config.yaml
model: "CTC audio transcriber"
noise_aug: 0.002
time_shift_ms: 50
tokenizer: "char"
head_dim: 16
num_experts: 16
wave_strides: [5, 2, 2, 2, 2, 2]
layers: 8
learning_rate: 0.0025
beta2: 0.999
max_grad_norm: 1.0
adaptive_grad_clip: 0.02
lr_schedule: "wsd"
decay_fraction: 0.3
Rows from expert 9 of block 3, named by matrix and row number. Rows with one number belong to one neuron. Each number is 200 + 20 x the weight over its row's rms, rounded and kept within 0 to 999. All counts start at 0. After the name is the row's rms in percent of the matrix's.
# up: expert up (model.blocks.3.mlp.up, 16x192x192), inputs 0-95
# down: expert down (model.blocks.3.mlp.down, 16x192x192, transposed), outputs 0-95
up.20,107,215,208,192,206,209,211,192,198,186,215,187,194,171,194,183,179,157,197,210,197,184,167,237,219,159,155,179,165,190,204,182,251,209,186,212,217,215,212,230,206,223,247,228,195,183,195,182,208,242,205,227,191,198,207,167,215,186,212,217,173,175,185,219,199,197,202,206,200,177,171,187,201,202,161,202,191,201,246,168,170,206,196,215,209,190,212,189,182,184,206,205,174,174,218,225,205
down.20,102,213,205,217,212,191,204,197,193,220,166,186,208,213,162,200,199,183,214,157,200,186,201,188,196,187,217,160,193,207,204,246,161,181,206,210,214,195,202,207,200,211,203,208,177,193,182,224,155,203,210,216,214,179,171,192,193,185,236,200,181,189,224,233,209,197,167,216,171,220,209,191,184,203,191,177,203,184,209,161,182,200,187,201,194,199,185,191,207,195,170,182,223,177,206,206,219
up.21,110,190,208,230,188,218,184,205,223,166,218,204,194,188,203,182,208,176,199,197,198,169,196,238,225,219,214,196,177,189,174,199,188,227,178,194,225,217,187,201,209,208,200,271,184,183,181,239,176,203,190,204,178,177,206,182,167,201,216,203,189,186,170,213,184,214,202,190,189,194,225,172,227,188,217,183,219,233,186,200,215,184,190,222,230,188,185,270,183,177,218,180,201,205,187,180,228
down.21,104,192,172,216,204,247,192,184,207,198,190,194,184,220,215,210,186,182,169,182,198,199,157,196,196,186,207,218,254,177,226,167,207,219,210,215,218,183,211,192,208,157,216,184,193,229,229,188,195,174,212,186,232,192,180,158,215,179,181,206,185,216,205,219,216,222,178,223,170,208,192,167,179,226,188,210,201,217,184,195,234,208,188,203,221,222,218,200,197,210,200,193,232,177,201,225,171
up.22,117,225,227,234,246,190,189,189,212,220,237,188,170,203,207,213,208,222,208,151,196,201,177,203,217,203,175,202,186,191,206,206,169,202,233,195,207,215,212,170,171,181,227,198,186,215,216,185,220,223,181,221,146,233,228,205,235,211,186,204,209,224,200,186,164,201,218,216,213,194,230,197,183,236,206,200,179,216,198,221,193,217,223,217,154,159,200,206,210,217,191,193,191,228,209,165,212
down.22,113,190,181,218,212,193,167,213,216,199,189,161,204,200,215,240,207,200,199,187,199,211,207,187,190,199,194,205,225,172,210,199,207,218,212,167,218,167,190,146,208,202,220,187,179,208,247,203,206,201,180,197,188,215,145,226,165,203,176,192,205,196,185,204,198,203,209,218,201,211,202,193,202,183,200,199,221,191,193,189,216,216,180,214,234,181,167,202,194,186,233,239,218,204,184,214,223
up.23,094,204,179,191,198,215,172,213,198,203,158,193,205,198,182,210,200,170,204,212,218,218,211,225,190,189,199,160,201,183,200,186,176,181,210,156,195,165,187,213,180,224,187,188,206,170,195,197,181,194,186,217,213,177,191,206,191,153,231,198,211,225,195,213,202,170,227,176,191,196,204,176,216,195,226,216,193,225,204,254,213,212,238,168,229,237,186,221,195,236,211,204,189,181,185,192,227
down.23,098,205,191,164,208,162,225,228,201,192,203,232,196,160,185,161,195,218,198,224,200,253,171,196,202,230,208,194,184,210,198,190,197,156,230,200,184,193,179,192,202,187,188,172,216,253,182,201,182,213,191,214,203,220,218,226,159,180,234,207,194,193,234,179,179,208,237,201,189,209,174,185,197,218,182,178,211,218,192,232,198,203,190,169,210,201,179,192,196,200,211,179,204,200,234,211,138
up.24,123,194,195,215,205,210,218,187,210,223,190,198,179,204,189,215,204,234,199,170,197,185,233,194,186,209,214,204,207,212,196,182,202,213,194,209,196,237,214,187,195,178,194,185,221,202,195,206,215,168,198,177,225,186,200,204,187,232,185,187,195,234,208,196,207,225,190,203,202,197,206,215,186,207,210,208,213,179,192,197,184,217,207,186,155,203,174,180,205,186,191,150,186,202,185,166,182
down.24,125,202,197,195,162,202,230,202,202,190,198,185,197,200,166,241,178,202,160,214,210,211,270,202,212,187,217,235,210,177,196,167,181,216,215,225,208,220,212,165,166,176,212,235,197,178,229,189,205,183,215,210,181,205,206,167,215,169,190,200,207,215,189,207,165,208,221,180,194,224,156,217,218,216,188,211,221,198,227,232,198,203,216,202,190,206,189,187,179,172,237,234,200,209,185,178,201
up.25,106,231,240,211,231,202,186,196,194,231,211,205,176,207,193,200,191,243,216,173,199,216,212,199,195,211,183,189,210,192,191,219,202,198,230,174,203,194,200,195,190,187,188,189,202,244,230,178,163,204,169,193,189,227,203,189,223,217,178,235,187,204,231,187,228,226,218,200,212,221,194,201,189,200,198,203,190,201,225,159,201,189,179,199,192,162,234,185,200,184,168,235,235,203,197,195,239
down.25,107,187,168,204,179,170,183,268,181,212,186,192,217,164,219,224,163,197,192,207,209,208,212,203,195,182,202,218,188,186,195,219,237,199,194,189,207,187,218,180,199,217,196,209,176,173,226,218,239,193,177,196,167,172,155,195,182,190,185,197,197,177,177,217,182,212,216,213,235,182,179,161,232,198,196,187,200,194,203,195,232,229,176,195,209,173,212,204,197,203,228,207,230,192,193,219,227
up.26,096,169,192,201,204,217,179,174,196,248,229,226,210,196,189,182,174,203,197,194,195,171,194,192,207,171,204,193,201,202,217,203,181,198,193,226,231,202,208,205,181,204,212,202,196,172,205,213,214,190,166,215,183,179,201,198,214,209,200,233,193,214,225,223,168,187,175,167,212,197,229,190,228,206,201,181,167,196,201,175,183,193,175,204,209,160,227,209,217,189,209,232,202,177,206,156,174
down.26,097,206,201,224,194,193,210,160,160,194,198,214,187,196,228,198,220,221,145,203,222,212,200,181,204,186,210,197,165,196,206,189,178,190,211,215,216,234,174,195,222,182,242,202,196,194,189,240,229,202,200,210,213,200,169,227,192,189,224,186,194,184,214,176,183,190,180,189,166,221,257,197,190,199,215,160,222,178,182,233,239,179,192,200,176,186,188,202,187,182,204,216,193,194,177,208,193
up.27,097,211,206,206,191,189,225,178,222,233,177,153,222,215,160,156,204,203,210,217,190,205,204,169,204,213,204,262,204,202,221,217,213,192,189,196,198,192,201,212,188,198,206,218,223,193,201,214,237,221,185,215,213,222,200,175,210,225,214,183,198,181,206,173,203,216,169,201,207,188,202,232,234,197,219,207,224,205,202,224,187,192,204,215,203,199,221,195,160,184,221,219,151,211,208,236,187
down.27,107,237,203,215,226,204,217,222,196,188,239,228,216,188,213,176,250,206,209,237,171,196,187,169,193,175,213,191,223,170,218,188,171,216,207,231,191,189,185,193,205,181,204,195,214,162,176,198,220,209,184,184,205,215,216,192,197,175,212,209,197,202,204,216,212,174,148,197,210,208,190,216,204,209,222,223,190,237,228,152,182,188,220,177,232,167,246,190,194,184,203,243,196,219,179,227,212
up.28,115,200,217,181,220,192,196,229,204,223,198,228,190,169,184,221,202,136,174,188,200,206,188,219,191,191,178,177,225,199,201,212,240,201,197,161,177,179,215,247,193,218,216,187,201,219,198,160,183,167,171,187,204,171,196,184,196,184,212,228,207,220,214,223,232,196,167,210,180,213,174,202,187,199,209,233,209,222,198,208,196,193,161,211,224,197,241,179,198,207,195,232,210,156,204,217,196
down.28,108,184,184,188,187,170,214,212,168,210,213,213,215,175,173,191,191,217,206,205,206,204,198,209,179,198,245,185,151,232,171,212,207,180,201,185,201,187,202,239,182,233,209,195,210,188,149,186,209,216,202,209,216,155,174,226,167,212,215,190,198,209,185,208,200,187,239,191,245,200,172,208,196,176,216,192,200,230,176,209,203,173,216,178,205,188,191,201,196,192,191,174,208,191,203,226,204
up.29,098,205,182,195,216,190,233,198,196,199,169,197,183,215,199,205,191,207,203,210,215,222,189,200,219,197,203,180,217,193,180,159,199,248,213,185,211,180,204,232,231,196,209,196,235,193,176,171,234,185,177,198,213,205,178,204,167,180,173,170,191,208,198,211,204,257,211,197,198,222,203,175,187,205,208,202,219,234,212,251,206,184,209,198,174,203,233,183,170,217,203,194,154,201,202,214,196
down.29,096,195,159,191,235,197,220,219,215,189,189,196,209,178,198,169,187,212,217,175,206,199,180,186,197,232,181,203,176,207,194,191,188,222,243,199,223,209,215,198,200,214,208,207,211,189,237,160,193,202,195,214,156,219,203,196,219,190,232,207,208,226,205,201,187,206,217,187,189,210,197,227,184,211,194,203,210,214,202,244,192,217,181,194,176,178,250,194,188,165,212,164,181,210,211,208,173
up.30,105,231,231,204,184,223,206,222,209,247,239,176,178,205,200,223,163,220,200,193,172,189,204,213,196,195,211,226,233,206,186,205,219,175,213,186,185,219,216,182,210,188,178,198,218,220,229,195,228,178,179,210,211,193,186,194,218,214,193,218,206,195,209,177,245,234,181,176,181,198,201,191,211,187,184,178,200,197,183,178,196,213,182,239,202,201,176,185,195,182,186,209,236,179,200,199,193
down.30,109,185,192,200,177,222,225,258,196,194,231,186,194,192,193,220,191,199,201,226,190,219,227,191,189,190,232,212,214,185,197,156,198,232,198,230,187,186,200,173,172,191,184,214,226,134,179,193,231,203,213,192,197,210,174,162,186,190,178,208,205,183,152,247,216,204,201,171,262,206,157,211,207,189,221,205,210,213,222,159,201,184,217,200,234,164,218,205,198,193,230,225,209,199,180,222,233
up.31,082,197,188,213,218,235,204,219,217,150,231,204,173,202,189,203,217,225,199,174,158,173,210,243,204,207,192,187,218,180,239,211,212,155,206,241,176,209,212,178,190,205,215,200,186,218,177,209,190,185,192,195,232,160,191,185,195,213,207,220,192,202,207,182,185,169,242,195,233,180,205,200,213,198,216,213,172,181,199,178,189,200,196,221,241,199,177,237,242,199,186,167,217,178,187,177,225
down.31,080,165,227,191,137,187,210,178,200,232,205,180,204,188,219,237,208,204,183,194,193,225,193,227,228,199,214,167,188,184,182,177,160,229,222,207,208,202,183,204,187,216,223,199,245,208,224,211,194,223,199,187,197,214,180,206,241,196,184,196,193,173,183,211,150,216,193,256,157,218,185,199,174,159,176,219,222,210,192,215,174,208,188,202,197,205,155,204,199,195,216,187,175,205,199,211,228
up.32,089,178,211,193,194,207,189,188,213,201,150,219,201,189,161,208,157,180,184,183,187,218,185,180,206,184,208,171,217,204,200,161,179,158,184,183,237,179,198,242,247,208,211,178,195,177,182,207,196,196,197,221,208,174,207,188,186,216,187,184,178,222,212,190,201,246,213,192,225,194,189,193,208,198,207,224,220,189,181,201,203,198,206,175,217,188,182,226,194,209,207,227,209,206,170,166,238
down.32,080,206,194,217,241,218,168,166,162,197,158,189,204,214,217,196,167,216,187,166,200,215,196,200,216,223,176,211,188,198,193,215,202,191,175,219,200,192,175,224,215,182,188,203,216,222,201,239,161,176,202,190,255,226,228,214,179,188,209,203,199,196,219,159,199,211,170,205,176,206,232,228,204,203,181,190,211,178,180,236,193,191,230,197,187,219,195,197,207,260,179,176,222,188,199,207,200
up.33,109,168,196,187,172,225,208,215,196,171,200,221,184,212,218,182,223,179,211,208,183,176,193,226,214,205,188,192,181,184,189,209,222,201,220,178,185,208,208,194,261,234,191,250,190,199,190,178,177,215,203,210,169,194,187,200,147,232,183,229,202,194,171,192,230,216,212,205,198,165,191,211,207,207,226,190,205,216,188,176,211,230,191,199,206,200,166,258,199,172,197,181,183,201,213,218,239
down.33,102,174,150,218,224,244,184,189,208,206,197,208,182,216,224,213,195,185,157,182,188,217,162,203,207,198,197,216,223,196,211,207,217,211,204,195,223,171,208,222,191,180,210,207,192,224,195,174,188,176,207,187,213,196,189,162,220,188,198,198,187,209,225,192,177,197,168,224,181,187,191,173,196,214,185,196,206,215,178,193,240,224,169,194,200,186,202,202,200,229,213,156,204,186,208,249,166
up.34,080,207,168,204,230,221,206,221,195,196,190,213,197,193,184,166,154,224,194,244,176,180,174,195,218,166,196,248,173,211,230,190,193,184,217,247,210,157,232,195,137,237,200,212,225,184,235,205,193,207,186,225,176,178,194,185,236,190,225,256,185,195,206,181,166,209,210,204,205,208,188,220,234,230,205,195,169,192,209,204,180,209,215,197,206,184,196,200,219,215,231,221,226,191,202,218,191
down.34,090,202,252,180,197,225,222,203,244,189,204,225,195,220,218,191,198,207,192,209,188,209,191,188,206,209,225,188,206,203,196,215,177,177,222,206,160,177,188,227,197,237,172,236,201,217,176,214,212,241,204,223,237,213,228,215,210,157,195,194,203,202,198,185,241,157,196,193,223,205,230,224,204,206,239,223,198,227,158,195,166,190,219,216,161,212,197,194,216,191,204,195,186,196,198,211,212
up.35,108,165,200,214,254,207,142,225,209,204,195,231,188,184,188,231,223,212,213,161,199,162,192,211,227,202,185,222,160,171,207,194,179,231,206,179,224,226,206,177,205,212,218,189,192,187,214,210,204,227,170,215,226,215,196,197,214,229,168,222,184,161,218,189,212,186,224,222,217,219,209,205,210,210,221,210,194,205,208,168,194,188,196,184,178,174,193,201,212,200,189,211,202,223,193,186,232
down.35,103,221,185,201,178,186,201,224,206,237,195,192,213,202,214,231,172,200,195,200,189,213,209,210,214,241,208,182,192,222,226,158,209,169,209,162,219,198,196,154,195,205,205,170,200,223,231,192,183,187,200,209,214,172,177,166,196,223,167,203,197,187,172,214,212,229,221,249,205,188,185,180,209,180,193,188,177,182,196,196,247,201,180,198,175,210,157,196,210,195,198,185,179,207,187,197,221
up.36,087,235,181,210,197,193,208,191,211,237,169,159,224,209,171,162,195,187,192,227,212,212,201,167,212,192,205,246,196,208,220,215,207,222,187,213,221,208,191,198,215,208,199,187,206,191,218,210,223,236,206,205,213,218,215,179,206,207,188,200,209,165,211,174,221,216,166,195,188,196,204,224,216,207,228,198,220,169,206,244,181,180,205,199,218,199,244,164,168,199,202,210,170,217,220,246,172
down.36,096,241,221,213,193,219,212,230,196,194,240,222,199,197,225,187,235,205,221,228,173,199,198,164,180,197,221,183,234,170,211,187,186,215,181,220,205,157,200,184,208,168,189,197,204,161,198,205,224,223,196,182,206,213,212,201,217,178,203,197,191,197,188,206,234,169,175,220,183,186,191,224,203,211,207,216,201,224,219,160,181,192,223,192,225,150,224,176,193,168,199,261,214,221,185,216,234
up.37,102,224,192,192,191,231,216,195,201,227,158,157,226,196,180,189,199,209,206,218,172,211,216,178,210,187,209,245,198,184,224,196,218,224,183,244,218,212,215,198,155,227,192,206,208,187,206,213,211,231,222,204,216,187,178,177,213,194,220,224,182,203,187,168,243,211,152,206,197,185,173,223,217,236,219,208,201,172,195,177,189,199,225,224,196,203,196,174,186,199,218,175,173,225,213,214,189
down.37,109,221,257,195,190,232,251,234,238,199,218,212,186,189,213,196,194,192,180,218,190,222,214,174,201,204,236,192,219,186,199,204,191,169,187,220,164,173,193,195,199,203,189,224,220,186,199,181,229,214,203,214,225,228,209,184,211,170,205,201,192,209,201,201,228,150,181,173,217,213,189,235,202,207,224,190,197,222,196,191,187,180,230,194,179,183,204,176,187,206,207,259,204,206,181,196,180
up.38,106,205,221,217,182,204,148,190,158,190,191,228,189,221,209,202,202,193,185,187,206,189,140,183,181,200,200,205,204,203,194,211,178,253,193,204,178,201,195,192,210,189,214,226,215,232,233,174,186,178,191,213,215,213,212,206,183,185,184,204,186,215,204,213,188,193,224,219,181,238,207,226,184,230,182,197,216,204,197,211,204,206,205,174,186,171,199,190,194,199,203,224,206,212,185,202,234
down.38,110,169,156,218,190,232,214,219,187,194,185,186,210,175,195,201,176,209,188,170,202,219,207,216,198,200,201,237,224,188,207,231,216,209,179,204,203,172,208,211,207,215,181,204,204,186,216,205,212,162,207,164,187,164,149,221,200,188,176,193,210,223,184,192,203,253,203,227,213,185,189,203,250,206,212,220,198,220,157,191,211,198,181,183,233,161,222,211,205,180,190,166,211,180,183,201,221
up.39,084,180,210,187,211,204,143,196,203,222,208,224,202,165,202,204,199,200,211,238,221,173,205,220,212,175,185,194,173,193,204,196,183,204,214,225,212,187,235,168,187,217,208,181,193,189,195,166,248,211,163,238,179,219,210,200,235,196,196,217,159,203,192,212,184,201,231,200,202,207,208,172,231,238,214,212,184,210,195,235,185,231,227,210,182,195,192,213,194,216,191,221,201,219,180,195,188
down.39,083,185,171,205,204,193,166,225,213,197,219,246,175,171,213,226,248,210,186,197,206,220,217,168,207,206,180,205,217,222,202,188,230,199,239,179,212,202,198,186,178,193,208,184,182,170,279,187,201,206,190,205,177,186,167,217,238,183,218,208,177,185,209,204,213,158,177,195,179,198,209,192,184,209,193,189,191,176,188,196,215,205,200,213,219,183,186,206,199,179,219,230,210,197,185,173,177
up.40,112,192,181,229,192,164,194,178,202,161,193,189,199,199,207,190,235,172,166,229,226,195,214,226,185,217,215,188,232,186,189,196,205,216,201,204,208,206,192,161,232,178,221,223,177,232,174,166,203,211,211,201,196,200,185,202,191,216,193,204,223,192,168,192,215,212,214,160,190,212,207,208,219,177,222,176,209,201,165,205,196,210,233,201,194,171,239,209,188,192,203,193,194,214,213,185,188
down.40,108,209,203,248,202,222,232,191,234,184,184,156,203,194,228,183,159,199,191,176,215,197,153,198,218,203,196,214,233,171,223,217,219,238,214,219,198,195,195,176,235,184,173,143,212,212,212,206,184,190,196,236,183,232,199,178,231,208,208,209,193,213,220,202,208,205,220,205,165,214,213,177,200,214,199,164,210,165,210,203,186,219,193,200,204,209,219,204,196,185,193,206,214,195,185,188,175
up.41,124,192,202,184,174,189,194,204,186,228,223,221,177,215,199,211,215,199,178,174,161,183,207,234,198,228,205,184,194,226,203,197,213,212,211,222,169,212,205,240,194,189,211,216,205,200,200,145,196,193,194,180,202,184,195,194,173,216,198,215,197,181,190,181,217,228,205,170,209,237,184,222,177,183,182,201,190,181,199,194,195,214,190,222,161,159,227,170,227,172,187,195,248,187,193,200,197
down.41,128,188,173,229,174,234,206,191,187,235,182,199,198,189,220,211,179,215,181,174,213,202,222,243,185,156,211,174,177,193,187,222,204,211,195,239,193,198,224,228,181,213,222,207,174,153,181,191,227,221,182,211,180,188,182,210,221,217,193,191,197,220,207,181,161,215,198,198,208,202,223,193,204,185,184,204,221,186,189,226,184,189,207,206,202,201,213,214,193,215,221,197,184,178,184,229,235
up.42,103,200,177,203,194,182,232,190,214,206,186,183,216,209,162,195,203,224,201,260,206,193,211,212,200,188,212,199,178,194,203,246,188,204,200,215,179,182,181,227,227,204,204,222,203,184,197,233,193,231,208,177,206,162,201,171,207,199,204,175,232,181,212,189,202,168,211,203,204,226,219,221,224,191,215,203,198,202,232,240,178,186,204,216,207,203,214,197,170,187,224,202,144,215,211,214,172
down.42,102,250,188,187,204,197,203,246,202,173,204,202,202,176,223,149,224,223,235,244,184,205,196,158,203,194,189,199,239,172,203,136,188,200,219,221,200,194,220,162,174,199,200,181,199,188,218,184,213,235,175,189,196,206,196,218,188,209,187,189,201,197,220,221,185,200,193,220,180,200,172,220,189,236,212,203,208,238,246,173,176,202,217,174,224,190,227,187,187,202,224,231,183,226,209,218,188
up.43,100,154,187,184,184,192,218,170,219,163,180,202,178,196,204,203,201,185,169,208,209,208,200,190,221,179,185,195,216,189,212,165,201,250,184,191,222,196,215,205,246,177,212,195,214,180,172,175,216,208,215,193,226,206,186,208,191,206,172,197,186,191,196,197,198,231,196,196,210,239,165,214,199,207,233,233,207,168,182,190,186,215,208,166,177,182,222,190,183,176,184,191,187,205,235,208,215
down.43,094,224,218,214,207,221,213,205,169,231,189,188,208,225,218,199,166,188,212,155,212,212,212,221,213,197,199,215,208,204,213,218,228,222,186,182,216,209,189,196,188,173,216,205,228,198,223,197,200,179,191,250,183,163,194,181,222,235,224,200,206,201,175,197,174,219,193,196,211,204,164,193,198,202,179,217,201,166,171,221,155,197,221,193,181,226,223,202,196,202,183,182,184,198,197,215,191
up.44,098,211,192,192,191,215,172,225,214,187,204,172,201,169,172,225,220,164,188,198,206,210,178,212,202,131,209,176,215,165,220,210,241,210,198,191,186,215,222,224,226,211,203,220,204,159,217,203,226,184,173,209,202,183,194,169,184,182,220,239,182,222,223,219,208,184,188,196,187,204,181,204,213,241,206,198,187,181,218,199,194,206,153,233,203,176,199,194,200,173,164,193,188,175,221,164,207
down.44,098,234,246,202,187,200,207,185,183,224,202,245,211,179,216,225,203,204,222,196,180,180,179,187,204,194,214,199,193,212,206,258,192,161,212,178,185,195,204,190,180,215,200,207,211,224,202,220,153,189,205,243,194,201,187,177,205,223,214,204,191,162,221,201,219,174,193,143,216,211,205,199,196,198,190,166,201,211,202,189,192,179,178,181,229,259,166,188,218,212,221,175,202,190,184,173,188
up.45,106,196,194,215,193,193,208,200,219,153,232,182,175,201,203,197,222,180,191,210,201,175,210,198,207,204,172,237,163,191,216,185,207,205,187,189,226,177,236,191,189,188,217,213,181,215,178,126,185,212,196,240,187,216,161,199,210,191,184,170,218,191,207,210,179,217,238,216,204,187,219,205,221,189,188,211,222,241,195,222,208,210,196,208,228,161,211,218,165,226,197,213,186,202,181,200,204
down.45,108,180,206,230,210,227,186,188,190,189,151,202,202,191,219,196,170,198,205,197,174,183,195,165,200,216,202,200,244,205,207,232,187,190,196,196,187,196,176,207,220,214,185,202,216,227,212,188,215,200,212,215,173,197,209,239,241,208,194,209,212,209,188,218,227,216,181,164,210,245,215,208,190,204,212,175,210,205,185,218,154,194,192,196,147,220,242,198,199,179,199,208,191,175,184,202,174
up.46,096,191,214,216,225,210,218,164,210,202,185,239,200,182,194,158,169,178,190,218,213,193,134,200,220,221,189,208,214,201,224,171,197,195,187,207,186,195,190,161,209,200,229,231,211,198,209,216,221,201,209,208,172,215,211,197,232,204,223,187,199,185,204,222,169,199,205,200,188,214,220,156,230,179,193,184,202,224,179,228,212,213,192,189,223,214,204,244,172,203,208,224,224,225,194,222,177
down.46,099,192,193,211,207,214,199,199,174,184,217,178,186,186,252,184,200,193,192,220,215,198,164,200,212,202,190,205,229,205,218,174,180,201,183,203,241,220,176,198,219,189,228,192,197,231,244,201,200,173,193,167,222,196,195,207,188,165,195,191,197,180,195,203,232,214,198,225,173,248,205,194,190,243,196,216,182,216,193,216,242,220,188,201,228,209,202,190,205,158,194,202,186,194,204,199,215
up.47,110,228,203,199,205,209,219,218,182,180,165,198,207,223,193,188,186,233,198,216,177,215,184,188,197,205,204,173,223,199,226,217,198,211,196,173,236,208,196,204,201,236,217,189,205,213,239,199,180,172,209,161,182,153,141,217,191,211,207,179,200,225,211,201,198,189,205,228,193,224,203,203,186,197,217,198,155,205,201,222,202,174,238,186,211,211,199,219,186,185,208,200,183,224,201,208,209
down.47,110,243,177,225,191,181,204,209,201,175,227,163,183,171,185,207,220,246,216,219,186,181,188,174,206,206,202,234,197,187,200,186,204,205,231,227,214,229,203,214,181,180,216,209,196,167,228,192,224,171,188,245,221,208,202,220,221,161,215,205,207,221,216,188,186,174,214,211,187,192,161,232,175,193,206,198,207,199,224,182,197,218,201,201,197,193,190,203,190,225,216,233,161,228,201,182,215
up.48,106,222,180,194,192,228,227,211,207,255,172,157,240,219,181,176,169,198,209,225,194,206,187,186,202,207,206,243,191,201,215,207,205,199,198,237,214,208,201,201,154,204,200,202,206,162,216,219,240,234,208,202,221,187,183,174,209,203,224,218,181,190,197,162,200,194,167,206,208,202,200,200,224,199,207,213,206,174,196,216,199,174,231,219,198,213,199,184,177,181,203,181,191,205,214,239,177
down.48,112,228,228,206,195,219,243,240,225,199,235,213,194,192,224,173,207,203,200,246,175,221,201,173,192,210,222,176,227,184,199,185,186,186,199,235,168,162,188,196,204,192,171,214,223,191,200,195,216,206,203,206,205,219,216,189,216,156,213,200,200,202,211,206,217,159,176,204,212,205,186,230,197,202,220,196,183,228,211,175,180,176,236,185,218,178,220,186,194,207,217,242,183,206,182,213,207
up.49,062,229,193,185,199,204,224,211,189,179,217,175,203,198,159,216,174,186,191,205,194,188,175,213,225,212,205,217,174,193,199,170,222,219,163,215,232,197,222,217,183,206,249,211,204,181,176,194,178,196,201,170,153,204,186,185,209,202,209,179,182,186,215,188,193,201,197,209,197,214,184,211,225,188,186,178,231,226,218,206,179,182,180,249,234,212,184,204,172,199,215,210,193,192,221,230,175
down.49,064,178,251,166,198,182,188,179,199,211,171,173,218,242,205,197,212,191,214,202,199,196,218,158,187,208,208,194,186,243,199,212,179,194,195,187,207,205,188,200,214,211,195,175,203,185,239,190,200,267,191,203,176,196,232,205,214,181,238,197,191,200,159,216,257,219,191,169,220,210,201,201,174,213,186,218,207,189,207,194,182,227,208,208,164,228,226,198,211,207,165,192,211,204,217,209,177
up.50,082,170,192,214,217,223,187,191,214,212,175,197,193,226,175,171,207,201,219,215,186,204,204,176,193,182,184,270,185,204,184,206,200,209,201,212,225,179,225,199,175,199,221,204,204,214,219,197,206,229,203,254,215,199,168,194,226,201,221,198,195,176,242,205,154,208,203,218,188,159,212,188,183,239,206,198,215,220,183,244,228,222,176,204,207,191,224,214,206,228,225,210,182,195,199,230,216
down.50,076,203,209,188,161,171,225,184,204,196,198,202,191,188,237,197,219,215,222,218,197,169,206,205,220,177,207,195,196,220,201,242,183,152,238,194,193,185,177,238,224,215,205,202,196,198,196,186,188,219,214,169,215,189,202,200,225,174,200,188,197,195,157,202,248,192,213,184,219,220,217,207,213,191,215,192,178,200,172,199,215,212,198,198,142,210,188,198,194,184,195,183,176,213,194,222,216
up.51,103,202,199,231,223,236,206,238,209,206,218,198,197,213,182,187,190,231,184,161,202,191,190,190,226,194,213,197,172,192,214,217,168,191,210,217,222,242,210,190,212,213,232,235,195,189,217,217,224,219,212,182,188,189,219,193,235,198,183,196,168,196,195,230,204,198,219,228,210,211,228,237,203,209,218,191,180,224,195,167,169,184,176,203,186,154,184,225,199,185,206,226,175,182,189,152,201
down.51,101,232,187,221,191,197,194,158,199,171,175,140,179,223,213,220,196,199,174,228,219,184,227,171,203,181,171,214,202,165,225,159,190,191,200,195,213,228,196,160,216,187,203,211,198,223,198,191,174,170,207,212,219,225,164,193,191,185,174,186,185,174,204,217,209,223,233,212,189,221,219,202,204,233,195,213,214,179,231,209,232,204,201,220,224,178,210,199,187,195,228,212,194,200,186,190,230
up.52,100,205,187,207,225,215,169,210,199,204,151,194,211,207,163,209,182,196,196,228,195,218,215,187,208,188,193,170,211,190,171,157,209,222,237,157,170,174,199,211,189,227,180,183,219,153,181,222,223,187,183,184,214,194,204,184,176,176,203,188,173,230,201,222,175,232,212,214,218,200,208,194,205,218,244,218,226,246,214,257,220,189,239,188,187,211,206,181,167,223,193,208,179,174,186,200,223
down.52,109,230,166,173,199,172,228,251,217,192,225,215,199,167,172,168,187,221,184,203,216,247,189,172,196,224,211,209,187,204,189,180,204,202,230,221,207,204,189,224,203,215,194,173,193,212,205,172,179,198,187,222,179,201,213,202,201,147,225,199,206,206,236,208,207,227,251,203,203,217,191,228,200,192,190,204,198,220,211,248,201,195,204,171,181,200,203,194,199,187,193,167,195,189,220,218,157
up.53,108,237,224,207,180,231,195,232,197,243,182,207,213,204,180,203,151,226,207,227,171,200,188,208,216,177,217,208,191,208,229,212,217,236,205,227,224,160,211,245,186,195,184,199,209,189,215,231,216,224,213,183,200,176,208,183,207,171,209,226,177,190,204,195,214,227,150,192,204,203,183,169,210,194,185,197,206,179,191,190,210,188,158,201,190,195,189,170,209,185,198,166,228,199,196,237,177
down.53,122,216,229,194,190,238,239,232,233,184,212,184,184,178,223,185,189,197,190,224,190,226,231,190,187,215,250,192,240,195,191,180,200,180,186,232,182,166,190,200,209,210,173,251,217,191,161,189,228,212,211,198,255,222,192,183,200,156,198,208,211,189,183,221,238,174,194,204,233,215,193,215,211,198,242,173,197,210,205,191,170,184,217,201,187,205,204,178,199,196,195,240,196,199,192,217,222
up.54,071,190,219,192,225,185,167,170,195,176,166,202,174,211,223,207,192,181,186,196,209,202,192,211,207,191,202,205,211,182,158,186,188,238,186,175,223,187,203,202,215,202,253,226,188,199,179,156,220,227,199,215,193,226,180,207,172,216,185,210,170,220,200,220,215,203,183,230,193,211,201,186,186,204,182,195,216,186,169,226,199,206,230,180,204,216,198,194,188,218,205,191,190,203,197,199,209
down.54,069,181,211,216,246,219,172,187,221,187,183,195,199,173,177,179,196,189,211,190,193,194,192,176,197,201,155,220,219,203,203,225,191,163,244,188,191,188,210,193,190,193,213,189,184,187,236,200,188,184,205,243,162,183,228,201,214,179,218,192,204,224,222,173,204,186,165,227,177,195,201,227,178,231,198,203,190,212,177,196,200,207,203,204,201,212,200,192,205,221,171,181,168,207,213,222,176
up.55,093,181,205,208,196,245,176,192,204,168,211,213,182,199,207,222,218,197,190,182,206,202,207,175,217,192,207,236,173,203,220,166,201,208,199,183,237,203,235,190,216,190,196,230,199,204,183,157,213,184,194,233,187,223,192,199,173,205,206,205,204,186,209,183,187,214,185,219,203,225,187,184,217,168,230,228,234,254,141,208,218,197,183,197,205,167,173,259,187,202,181,207,194,233,173,184,178
down.55,091,192,183,198,205,231,196,180,196,199,169,210,212,203,242,211,213,196,191,192,191,197,215,161,194,239,195,211,252,187,197,219,181,185,203,199,194,171,171,236,189,169,215,187,181,239,202,203,189,182,220,218,236,196,213,206,209,179,179,193,200,207,207,146,203,204,181,212,200,186,209,221,189,192,182,223,197,198,151,222,244,189,226,203,188,229,229,210,200,227,180,179,192,187,199,227,156